Weights of a small CTC audio transcriber: moe top_k, num experts 16.
Rows from expert 9 of block 2, named by matrix and row number. Rows with one number belong to one neuron. Each number is 128 + 24 x the weight over its row's rms, rounded and kept within 0 to 255. All counts start at 0.
# up: expert up (model.blocks.2.mlp.up, 16x96x192), inputs 96-191
# down: expert down (model.blocks.2.mlp.down, 16x192x96, transposed), outputs 96-191
up.83 [156 196 148 158 103  91 138 130  73 122 115 134 132 144 156 200 171 130 105 126 178 144  97  88  92 107 131 119  92 166 130  92 150 162 161 123 110 139 128 140 158 144 116  95 129  83 141 148 116 153 166 119 118 112 151 133 156 133 113 122 143 116 131  93 130 119  65 115 112  93 111 133 149 136  99 130 129 101 185 116 114 117 111 135 153 184 109  80 182 131 109  97 128 142 136 143]
up.84 [113 104 157 135 200 157 108 118 143 159 131 140 145 123 132 134 176 139  97 147 154  94 138 136 169 140 189 105 135 127 119 110 100 134 125 110 126 112 157 115 137 112 134 139 140 145 135 147 118 100 107 170 122 128 117 115 149 150 125 166 162 134 136 131 149 120  94 151 140 170 169 157  97 131 130  87 124 135 129  80 141 100 131 196 161 132 104 103 120 115 106 106 122 126 126 122]
up.85 [148 131 129 106 122 131 106 131 112  98 136 151 115 126 107 135 132 123 154 117  97  92 115 124 125 114 155 131 157 153 140 132 125 102 157 137 129 150 139 182 118  83 113 123 158 150  91  90 148 168 161 127 142 109 178 182 106  98 154 162 134  62 161 164 102 144 133 148 126 119 166 124 143 110 140 100 100 133  82 131 135  90 164 154 105 160 162 148 152 130 158 116  93 112  92 122]
up.86 [140 115 128  62 151 121 122 138 161  97 160 127 133 123 163 120 171 124 116 113 123 138 135 106 113 114 100 108 136  98 117 117 125 180  77 121 148  89 130 147  67 127 148 134 159  95 124 101 110 156 159 117 127 123 181 139 127 149  96 121 119 139 126 163 134 115  98 136 123 157 152 121 171 128 170 129  98 110 147 171 110 165  86 122 111 124 143 115 135 148 148 110 165 185 158 158]
up.87 [141 177 105  99 140  79  91  85 109 126 162 176  99 123 141 143 127  83 141 111 151 117 112 136 100  81 135 147 114  97 163 102 144 104 129 124 113  80 101 130 134 150 132 160 169 108 103 164 133 137 123 145 118 155 151 130 115 128  87 150 131 120 115 138 145 136 116 146 135 133 165 138 121  91 114  94 166 134 123  98  83  99 112 109 142 161 163 146 180 144 109 121  97 130 121 114]
up.88 [107 139 175 123 151 114 109  90 154 140 139 135 134 106 162 155  93 122  87 146  88 182 119 153 132 147 162 120 149 166 141 127 161 139 113 121 117 110 111 130 137 129 129 131 119 172 149 136 117 138 145 153 133 117 146 126  86 131 166 134 125 143 123 155 101  92 144 132 132 103 136 113  77 125 159 134  72 109 131 129 142 122 154 133 159 152  90 139  96  66 167 122 169 109 136 116]
up.89 [140 106 127 114 164 118  87 115 107 131 127 109 109 128  83 106 139 116  96 140  98 127 136 138 148 144 116 150  82 112  95 134 103 106 148 136  84 125 107 116 139 116 127 144 156 131 100 112 133 109 150 169 134 130 148 118 141 168 142 130 135 147 141 124  96 103 122 107 158 181 105 128 154 116 124  98  91 129 133 116 127 136 125 128 138 179 105 147 127 139 226 131 118 128 116 122]
up.90 [111  83 159 143 118 123 126  77 128 121 137 166 118 130 124 132 140 160 121 106 132 143 113 128 135 114 141 142  92 138 133 198 149  93 135 170 135 135 129 138 165 109 164 110 111  93 141 160 131 103 131 146 110 122 124 152  92 124 161  90 153 115 151 121 116  94 153 130 148 120 125 104 107 106 163 147 104  99 132  49 139 117 123  91 177 157 129 112 127 157 124 125 174 154 115  73]
down.83 [127 115  87 114 170  91 159 134 106 142 144 100 172 157 130  79 101 151  75 132 156 126 151 142 157 135 155 139 108 157 124  91 167 112 131  90 179 163  84 125 108 124 158 131 126 118 104 118 110 140  96 139 144 101 123 128 153  84 194 113 122 129 114 165 166 120 132 101 139  74 140 168 114 150 102 160 113  89 116 116 102 152 131 129 143 111 144  82 126 123 137 154 148 104 134 150]
down.84 [118 130  77 143 136 132 150 191 115 130 144 161 116 161 108  79 120 136 104 127  89 169 135 107 135 101 129 146 165 110 148 150 123 148 100 118 147 107 149  79  70 150 184 141 114 158 126  94  82 140 168 126 139 104 138 154  98  96 129 107 130 148 116 136  72  97 115 127 123 147 123  82 121 137 150 158 131 126 117 157  83 159 118 137 105 136 166  90 167 128 124 173 129 160 140 139]
down.85 [120 175 100 184 135  91 150 101 139 104  93 131 168 143 151 162 134 121 146 147 140 113  85 124 189 124 137 161 109  66 176 157 127 101 123  96 123 100 128 103 115 163 123 131  96 137 137 150  60 136 116 138 124 100 120  83  99 151 131 122 138 113 125 105  89 112 128 129 114  90 116 119 137 148 108 176 152 149 155  95 111  80 141 115 137 117 132 150  84 133 119  99 126 126 138 150]
down.86 [176 162 136 105 111 115 130 111 115 141 122 123 141 131 127 132 148 112  95 130 152 147 141 153 118 119 163 101 135 134 153 135 139 116 139 149 160  99 113 156 137 152 119 125 127 169 109 100 107 125 142 130 159 144 159 120 134  45 141 134 111 127 141 100 129 170 155 132 106 127 130 130 128 215 150 138 126  92 136 192 126 138 160 103 150 157 139 134 178 118 144  87 152  68 125 118]
down.87 [132 125  83 168 105 120 121 122 110 145 135 151 188  90 120 142  86 103 134 138 126 131  99 151 128 109 156 124 151 105 115 143 183 115  97 176 136 109 133 107 130 161 147 127 150 129 119  79 131  90 133 131 179 122 141 125 148 182 165 148 129 115 137 126 108 143 128  98 157 138 132 148 114 137 130 120  64 127 125 139 128 126 135 101 109 140 153 101 114 147 144 105 148 105 126 150]
down.88 [134  75 156 104 180 119 113 123 119 145 133 123 128 150 116 136  95 150 122 175 156  96 146 122 130 122 119 145 119 156 136 122 152 134 146 156 146 118 133 172 133  89 136 140 125 140 113 109 165 146 129 124 120 113 141 105 195 101 107 147 150 139 146 122 134  77 123 167 120 118 138 104 111 133 108 172 131 120 103 107 118 130 132 124  88 163 155 109 111 149  87 155 101 110 120 151]
down.89 [116 135 140 130 125 139  98 153  72 140 141 132 124 149 145 108 145 101 118 149 102 104 139 113 134 147 120 112 120 144 129  91  75 150 134  92 139 136 147 128 165 108 132 135 115 111 118 103 133 130 117 124 100 124 142 109 154 129 107 124 131  93 125 119 109 126 125 154 160 137 124 126 165 116 101 100 120 117 139 108 150 101 153 149 141 111 141 160 131 111 149  97 136 145 107 153]
down.90 [120 105 104 112 178 128 118  91 139 106 116  78 138 139 133  84 138 168 137 108 164 149 143 143 103 115 120 141 129 148 105 118 136 129 161 129  96 116 150 126 103 132 129 192 145 124 120 127 103 149 156 167 117 103 125 197 121 124 112  92 117 139 141 191 143 138 115 155 122 112 110  96 138  80 136  89 135 123  96 133  70 140 127 141  89  99 134 141 141 137 133  95 124 117 148 150]