python train.py --arch="transformer" --model="CTC audio transcriber" --dataset="read English sentences (LibriTTS-R)" --train_examples=15625 --n_mels=80 --hop_length=160 --input="log_mel" --spec_augment=true --win_length=512 --tokenizer="word" --vocab_size=8027 --norm="layernorm" --norm_position="pre" --activation="squared_relu" --head_dim=32 --fused_qkv=false --bias="all" --qk_norm=false --parallel_block=false --moe="top_k" --drop_path=0.05 --num_experts=16 --moe_every=1 --expert_mlp_ratio=0.5 --experts_per_token=1 --shared_expert=false --subsampling=4 --layers=12 --width=192 --positions="learned" --residual_init="none" --optimizer="soap" --beta2=0.95 --lr=0.0018 --beta1=0.9 --shampoo_beta=0.95 --eps=1e-08 --precondition_frequency=20 --max_precond_dim=512 --one_sided=true --adamw_lr_other_params=0.0029 --steps=6800 --batch_size=96 --epochs=41.8 --lr_schedule="cosine" --final_lr_fraction=0 --warmup_steps=200 --weight_decay=0.1 --adamw_weight_decay_other_params=0.01
Rows from block 3, named by matrix and row number. Rows with one number belong to one attention dimension. Each number is 500 + 40 x the weight over its row's rms, rounded and kept within 0 to 999. All counts start at 0. Numbers have three digits each. After the name is the row's rms in percent of the matrix's.
# v: attention value (model.blocks.3.attn.v.weight, 192x192), inputs 56-83
# proj: attention output (model.blocks.3.attn.proj.weight, 192x192, transposed), outputs 56-83
v.15 090:469530476479498524513442436528518410521496563438443474438525561458493443506484511525
v.16 091:454513524432450531523492497479527474521489534468465557491546514511510520515475510477
v.17 102:478492519519501391463554485540462491537492477509552520497538520473487471563482552509
v.18 098:519511449486466570483506532461415469537453474472499512474542511480520590525467543456
v.19 091:521502523509393473510504421447479489462505488536484441503496503477503450584490496493
v.20 097:475575472523476470561477431495457529533477538555445512553560549511511538514469532502
v.21 096:497494447479511419486533503549530546477446489490456483493448529510502486549491510572
v.22 097:474505498451500539491545525488502477465510521511534553571530512513548555494517449529
v.23 092:543455556560508463495469502489483440524564545529468506518524511541469480514487476513
v.24 096:551602455433542487497644476546517573491512523427495507460534485467476488526535514479
v.25 085:437452485571544506441490469570439467484455539449480503492488455570534510521405456526
v.26 095:488507475560431480480496507532473500487533573506480544509540498425511509590496515477
v.27 098:546468460511497519459589543525498546499502467528481489505377565553536466553543477454
v.28 093:499490462427542493506525538520464479517467477478563511438446454493426458553494504474
v.29 097:491451521491529508552435503500563513525546486456522506566487482484507542513449498542
v.30 088:524491504515556551495398476487404551493474452535578490515515564505505482531480467475
v.31 096:490432477517542503540553468508465512457502448469513525534521450491502547504575621496
v.32 093:504473488488480486491416488449517486525463447453469520519438495513443520543477496539
v.33 082:525520509552467551466517487558428453518462499505510504499553389447446501508476528546
v.34 095:491556497508487428495569541518494483472540465451470548452443534458450466507454511446
v.35 088:549526539549491491514517530535521488508508523523522489493480523497468570516489470517
v.36 092:468494472463503539468460501495496543477502420489485551501468482490474532481467462522
v.37 083:487495464510471528503466482522509478536540524525479523487551509466466438530476478450
v.38 092:464476522432435508462502522447419477510457470511582432526523519530516471542490575481
v.39 088:475494500412545495459470500481483549447471474495396571446542506527504452472552480542
v.40 092:497577463492551525530503537512468513565491506552505474548453535497503476484503504475
v.41 086:507529502476443494529533526470475479471479512526466453519440492425470573464529504482
v.42 096:453474511476549505504440530547498532476539491504461428533520487442492516461501430506
v.43 085:486547461480524577436515517463554381492477505471442448494502511458420495482561498530
v.44 090:493480472513512461471525531529533523478534525541523563438514484441482602433545446497
v.45 081:445461461468530443473507503572485455496449533493475497527418439512505485431461489508
v.46 089:444531474529446483501518440497443523482537522543515475478540517452486489485571520548
v.47 091:441456516509465455478568484522507467466499525438541456488450489451511402560546478544
v.48 097:494482569574495448416445480503522526429496510523463480506479505441572481516487477535
v.49 097:512537534421397500459485495482474465475457493528518571490542462482457508431555395466
v.50 086:548542499430516461564488438516491485441527544433535552498503505515561554524484519526
proj.15 098:430472525590520505470489538468505519493521589526585576445466471506463533535490484459
proj.16 094:517499502496531524550559521530487551516497571513474502529501526507454493517529533535
proj.17 105:465539458521520570524458594390527493472499518472431552480530483527562530470457500533
proj.18 107:472477592526531473458542515520569473449509494443508452553526469475556484539512472474
proj.19 101:457527496499537441479480582441551576451477535490534510490518562516532533474542600545
proj.20 101:520508498485524502516462523439532519472459447424515452438502557491502495490472445535
proj.21 104:534530465484489489540516484517524467449539423554482511481505506552541456490532461477
proj.22 095:509485539502465497494506507468473538493453459491455480577548493438470521472472495461
proj.23 100:526473454474534497515527502423550575555475498444508543544488537484498546506565544484
proj.24 101:481429582544506470464440545417498453421510476534442491580497492509486521458518472470
proj.25 092:560527516465500449474519540540479550430535470517456490462441555530449543449539503485
proj.26 096:488491500412483532539425557467434503571441513450552500462455528514516502420453515455
proj.27 105:530481506498531506545440550442537535442477488461475451489529439446581450499501556550
proj.28 101:474486529484525583453469494490558481464472510519463506498532453429566496430529501565
proj.29 102:573530513550476483464479494516480442441503542489412543468467500536493486515588529493
proj.30 100:572481535411453392476567523568542474450588447519462530523449469522459509507522527481
proj.31 099:528542592464447498468511536502493428522571526487444489505445468538487433581437495553
proj.32 100:498513452483513515523560536548535488538513560513560412497513545482505589491565500525
proj.33 095:412481528491461496516502511504509595493551474541416493505496530538576503520567443407
proj.34 103:455423478475461503536465534447504520530491521541461468588491501554546569485462414455
proj.35 094:523574546520534510525535488459499527560513460485526539490447518532490537510542569554
proj.36 109:515487570431490459532447526492475430521531460492575552524463534480513527466523447529
proj.37 094:517488464553506507483519543503495573476467509524496485532518510521466417480457480509
proj.38 100:473469452487498477573477592576568465420539531457520481514451484490489522526426483516
proj.39 090:473451488469462469501502508443466511546495422466487453515515530540454502510448477502
proj.40 097:548381513521575504490475544461521500524471569420545507488514545440490537542552483540
proj.41 090:401464516520522515503482545473487475543544448481517530561484538589531465502480457457
proj.42 099:549608478590506548458595490481490487488459545486529482497487493561502412503521501522
proj.43 089:462545541492510558544495488620451478511524415526547524472520473565509569493495434504
proj.44 099:490532522499492573488538465466491445557553547524464454568541482580464456552551477511
proj.45 096:573504541587544599489471568444502561582485538465477466468488486491516511511534517480
proj.46 091:497459551428525407472457451497548458430489462539513516508486506535483529458443516517
proj.47 098:488523483495481471536454531564451490451525481511553561549546482475490468473491490557
proj.48 101:557509497430434453560579521582462526486517464460489495428478556514466573555414567541
proj.49 102:463477472532485535464478493512482485511487496507409441488512484504526489495532515526
proj.50 095:495524538526511505399573535520529550504498495444444451466444487516478462544550523481