From a checkpoint of a small CTC audio transcriber: num experts 16.
Rows from block 7 of a small CTC audio transcriber, named by matrix and row number. Rows with one number within an expert belong to one neuron, the router's apart. Each number is 500 + 50 x the weight over its row's rms, rounded and kept within 0 to 999. All counts start at 0. Numbers have three digits each.
After each expert's rows are labels from the 100 clips, of 14976, where the router gives the expert most weight on average: "strongest on" is what is common among them. Only what is clearly more common there than usual is listed. The data: read English sentences (LibriTTS-R). In brackets: how many of the 100.
# router: router (model.blocks.7.mlp.router.weight, 16x192, trained with AdamW), inputs 0-95
# up: expert up (model.blocks.7.mlp.up, 16x96x192), inputs 0-95
# down: expert down (model.blocks.7.mlp.down, 16x192x96, transposed), outputs 0-95

# expert 0
router.0:360565543559378404579476479532540476563497507593471534516467473583528494466503447529455571459470481532481467592421596456443553467436570492503445472516499520472568558559436527534518547491475573476431468495488560580393456498523531543478497503415421536484424493526468482468500412517396433506
up.0:446508437519519474555483539457651447461460454520562459389520497589520468532451462514496545471440559490487469542522415441502417491489522433517509541434471436497499504518520474465455413547465577546453444527498506555591468538504649447482542496530467577517531437561457458423500479458462482509
down.0:638459561560506500620500541514540534531434484369466504512569556458497528520565589479527530523424571493591537492518506454542493547566597517539515443438490451569507556538486478495491496495561501436475465475451497490432447547471502557582449448446574513530493538530392610502496500465469493518
up.1:458520499531564483519546568478540473493431537375539587536463479487514494470560486432339450568482502507531446559476527462490513495491517550540511421440486453474496516461464506407372581490518592494532510464496524453474586601464436471530574525465580490512467541508501470556487543407413559486
down.1:505429495472554546454549581508442488533634481560489403559532503465523503583490532517490431558511559565434566519527497490448475488488467589479440583496525544450504557540545499489591473400465500459467564488448460577431427500538543514403450417566491517423535476536598541355510502568462451432
up.2:392517505529484463431466505457530504550587543463534546464516426577525566408592431552503451475462562467526467468509495571458414485444474560488482500453580479413580458476492464518563560459542526539616460496551532504414587481423484472525619502413507530487576534511516497484481437547463596510
down.2:549520525406564459486530509504544490431569539465478634482505549491583440540516494514536475428471504544452486524547552427452492527494495520578546565409545488438431499493479495396511418550504412536416416560444397495486485519456418588608475451535476599531479457462616468510500465488522523436
up.3:463437447544460485505612565577531525493439546517495535523542380476556519436424493531418548468462401484551389498421470523542480508539451537502443574574512588502507452487459507565415530538502527472452492490519583505570474432506490512493658586452498619522475515432455473526453435502573475540
down.3:491461454471539527554512520540552513496512426484462482525444409449498460601509404474517489515557485467565440541549424448553580523449490473517464627494564497468424539501554593508520449430517536455504432468448529495479448559464406513377602499587519474460449531496510516388536471490517400520
strongest on: the word "i" (44)

# expert 8
router.8:491454518460540459528546548614592441505478524527419500429435547572542558517413530473465508482455529405441593547491536424556579443486481488499543533487486506505546551455529519541401480470541436481417599531576522492518512539468544415474532468480521473502497585530461606470610439492486434531
up.0:508545551484466464409531504495487488395491549517439556502597383491527475490502440463542461565543440504515553411480477540463436515532474521462542540294570519584491550396482478537429567503484481556382509503525419468609486503493517491480497565514520528523573567503494560524500467458512528530
down.0:487529462510536475454500520456526478480478464461558441515536444547466539455503499483518551446415435465491455572493401548544363472386452482496554440537569529447501549490538507525562530534577577437438449571470501490573509401543539477462438562509515452468509528514574555569589482454471581473
up.1:594505476609516449455633479582540526491439578448451540487428436500565472491508547465476508493513500475505493524548525434504541461541419505491567535486460523598477430472468525451507601588543445567546457542503480421525474419377527439540559465566627441544504515468496502444557483515456530560
down.1:479564470497529453453513433453424414479606573561471492512403517447534429458561464484429490468407519449452537485406539504521435476479510546525488449477495562527526596531405521573532568543509499444474378458487474532451442525420511519456463588407497546474506357481517539494440516505490541546
up.2:429545531562530556443555609463551541550437577545498523574499524558639474540541479523568561521469483545500523511484449391395460539412431487480422513459532419525433495445455431521488538484489490391473534470586550439489470472405482544496536516501550403481533476411510576537546511504550481512
down.2:416564489550469471449502538545448590518524531462438473503494581508505505498514529466495471497512476502474520479440483543470456489459452512521442552440555510558439369507522539522510496495432496408490416404439492450541491460424449479510498533469499506471480519529528572509455564567493456399
up.3:480521527468533429579448459440525508531453470546528485537428547496496475497485469538379554555489459455419449513461406511573480470485615462532458474561505488394463533445527397522409500503450491460430481568500517588383525535462524493497491459406420489475489577510459478542527549429558436476
down.3:455548589527406459451526482504465569533503433529568489457538507468550462505457486486458496552495496464452415639479371411659488506570550544529452426523498483531469554499505525495565482479446491482547476476493385632567494513480539510534509449452505524500447493523500368539420532533599488513
strongest on: the word "you" (52)

# expert 13
router.13:517476591515547511519536508511526513491508506547460522451523585373453431472542524434527435506392546536437516471556600500522466489533459544568478474563446506447497582488567517492508432526467527529451489424501536480465498434526439568551531471526481405577455546528541598507638500448477493466
up.0:521403448471508515458429499577413498513528479492482552512416515420549480498532545499403480550471518510462408391533595615540543453508490544528586553528574478527463525478474589486545498627543441507569514468460481501559471498446505574525576519471496523544521495550459452373487567524438513431
down.0:509614534500545492442606503498420540599468502549492457452497519554502497574571495450538506526456457507449467555430368514508571505511438529537447491443518510456434477473529519433529511474521420519538463434389415468503396480448544591472524529554504629553495464492478561435485543523511415517
up.1:469504480525471509403559553516456433466548449521475443529501487507442618439486487373553515497451529485414517427469602463547465531493473547542482554548482477537469563477513466525572462568469480518577470525591501509442584494494528531516449429543513482462569501556506540468489445469602483457
down.1:418460510579460548528634510532481426434477542437493506579461485483424465567431498465525522547505427472465542509448519575350503427473453534446527498505549531532548514496463508591380470420509453467514504503461559550534375439497493493445494457547489580513552486472526491419495574498454464492
up.2:454484485510595517498527629518535539530304438502566496441433488417530476461501495556532459479443535518619458428545514627484486497534401510541413481488461565489428543514445521453534544488584545495450437464600572498478446557495454445604459411540504453469528522495493534486537506483520528521
down.2:541526471497487456449484499521489417534531424479504528407410462516535598520452376536459571515563619460497561534593446632466495442536480481546479538474470628493443438443470340541516510518475495448457550549483522485438499501483556465489452516466519452499518580539497541555581497485529437556
up.3:417549558528534479478552517451486520503416541442507590437418492465494524378590520443431505516495464431462536507403464457354413459499419546532454511490434463521547474553549483509549482441480506645489447536481592483499628481531549453534542565507444517542487546542529427505530449548534535572
down.3:486564537594455503469390430484465580464479490481431455506452492484509600533477442397593423462487448514540468430499533526451538430483471475542466499386612451488549565521494528415471566483580578513533451448427459458537482507475545432532559554535450477527556522495511495432536589522509516503
strongest on: voice: female (80)

# expert 1
router.1:598508489496529548443504465477468474544497520506446497448495522576461468606602461464533440515558493526506579532501505530447532591470505504499502426483503601514502570548505518462510425506501532459492460472492415573573518467465531483459413518500466611583478430483480588578495473485513510569
up.0:498473517473518527462503453502493457480563524515597574539413520580458484513515546441533476447526428521517495434522481498466445457443590478482489535466471385489473469553588461535482530507514385455579572474565479517499543463472520561529473461573489511463547504497415584459459434407488581592
down.0:475539392441467531517542499428531390409504549521530474524424510471485578496488480505498503542496576464379473453504566597394528483545571483439452497487509471476469515531613528516522484494505536451496516467573460537510593555517449516534545535507492477493485554493488535532439502471450522490
up.1:488452591308542487490464529502494534482454428493525407408569523538465520513551523409647530470507447557570505488501421591477462536509495432477638505373500555504560540439530462489462419490503557532498613465437522432552465525515563494484499526531493481530498450455456463551564501463406482472
down.1:548430439507509571421504527438458483440665556555532407510514589417543516448528467510383572565623546537499546528523502550472437569522504450497477526539458534610523542492486471422560507515503502387534562561528506447438519479493496582506497504528546525568532542420550506492434494518469526497
up.2:567562485515521536473457444536539560411496467437573477506445541521531492543421446546486547500461445441467454511488455496520536514459451448567493506515477557457498415516430485412419420504505495543513483504510497530517511578585537409541460543514507451415408443505450493494441492505489475468
down.2:537542490514494481555513405489555601452488472539499474561424396534438533515525435490489527441460520444437531423512532425554432502442520542515451465476531478508542486529465517578510494501550490467578554549496516459528410613495491455478399515413463598468492552512453633440562533492431468451
up.3:460457580523490543531554513534552494552474465489464533486530580454480549545488490367476558547500451407547444506553504585522560572473441515453464513528410584545632587496414490540528472519447560461413456425510496433492442470484380509517544541458472483457591558433510512520478439554515535549
down.3:427565563483502522436469451430533574539472387601531523514545612544462482541489571525558531478519480435510521410538495601482509507458469525489443543424567560529520410490434422478472553512527515455496510508490522431473448477457606511566559519553513496554565474540488448446430505567477516538
strongest on: the word "i" (45)

# expert 5
router.5:492466610499412433594479426543476507637526471432480557502497634504532441519523470513522559476409531549512488495518486409538523473567593513536582496467496462444577533497475531530504411369528518486520550487431500460478448520501481495454473479514434537488416459446473512502492481548495428467
up.0:492478539529457442486591488431418474426534530506440495535550507554474470481490392543511611566475456461590353449434511539541499565501487584444492553481480448472503512417599495488596484476516544482545567469458484451499537479529519566508472513546559621470581509534420469487464439484520462489
down.0:498485475339431458469448445574532472513557492527490529532519517524491533471495460488492434497556521461623542473480496499439502596547500541516558577477475533422525528540533426425581521414496514516472477519484514480562631480556512474482461462558562497480482431514595518498620455448573423508
up.1:585541599576605507428547542603490495559463486518539584411436459455463568471592566493462555492522562455470491420423582404459498523516514562413439508483529488541520447457486479471398506445531493508555445586511512473450525585449540505375430454529586547483542492513532514536447571428491557552
down.1:538553532534547584550470487463586530572585434473538452465539486490460513493448454556383499566458494487421529593607544472434560478579511423429502524509533501524533464566477459526450551435464562578575614544561542454355479507506520572475490424500498444579465540534520532497418471482506591455
up.2:548475436460582478582503481536465430539518507528397504505369536485367509498430499471527450621392526488487528533376586476549467554543522478474549465529472567468479493572556510593422529567537491474574475476482497514555540438507501464482554513533550465512506460535520480442475466504496569394
down.2:528464452511513554445445593596506411438452475480516575465494466471492437564530456406393468573417560478467576568572443511455502578428449566540495464474536607547537455567485575475484467446484586440444465491484466534470515536455549499591516510550514492613475511427597439521507499565442480542
up.3:507443441421429483502472501515512493503543537461478515504445497398608565478559529568499476517572533458567496510588515482482509499575480545474436497489469412525512621433482522475599484534390523487558452528441446445476518525520480517564488536516558609416510460505425469563461515523520515526
down.3:412579483588591556570556489466521580556499521467432444552528467460397538511538422497460502562508556510531424479506483540483428506542479474487549490519520520541490536417478404425547505458445571525454465622440511455563462405519469494483526600546485532421555537534377495509531549413581516499
strongest on: voice: male (77)

# expert 9
router.9:575649453608539503460549621512540577417483453392498560534504431456531499511466462515485534540514509429462427469464486536483488460570479522503509453502611492493533405471421569585551501492447500552417555472520467528488459556555619472468576555490555479573471577484529587500546574611439542462
up.0:465394547410418490470502429524513477535474490541572524368512547542538577479461538438506502451510581418492513567520525569544471477468441448464528585433557547539469475487518517498448586518488474501412445545515461404606554490554468513589543583468570529474499507463513533499444428450595448595
down.0:461559447451595485490474561579466443429423504568620648444557438615581512473509517540472462524465526561478499568494479538536510513549438474594500532491475541373531459468447385507541489478570512493527517530480509562473563499498478553554448529422492480448474473473480641475521450440489432416
up.1:426480508403511417482583525540496550565552418524470535536471479536543500527513417537562558474486427485539465409451507597492533512449487544563472517544463522363505504490479545437539487568424604502487536495500559490509480530439420506590560570528432461530545482442555574451495488566500487483
down.1:533459554505493543498572464488457445480493532492515469516501528505454474501429544476484510475520438468455451493518499530582534488451437498454467484631458510458494543527479531536540512494443364551513478531503625493507411502520576584455459451516552525562460475513479426488514546458557518491
up.2:535604395573480563422549490496464550493521477486423483567528467531488399572552494464464532467424438514450461492474609504571520545367383535504475504490567474485485401528453489588551552610539455485561563421468498460459541465506503435513519594445476517477445481527464583438535504541509462441
down.2:584447559506609574443539563558577476489509480502457500625497514449515423514403515517532546427549543496566487414543529528446538582508516451559498564613465451582462545448439538394456458540508512528509476533480470529552478418511528500395509439571501505504515537533523421397528592477470477464
up.3:566511488477506635554547501557567521539614493393416487642471445480446456467524504510485459522516465449530535427450467492500490472489503458468479524621523592525584519521464549544557418513488467542578526493457529508534409560481545507471578478513514392451504469489605467410503604510490513490
down.3:396546510439505404462457421555472485570435510516500531433496516610573488569551458438514429520496525508399525482522481485475428413510464436549506556429503572401517509493507492499552533529527436496530407491439460501432567621474578561537457491404526485463543456473485544512455511479521395475
strongest on: the word "was" (35); the word "his" (30)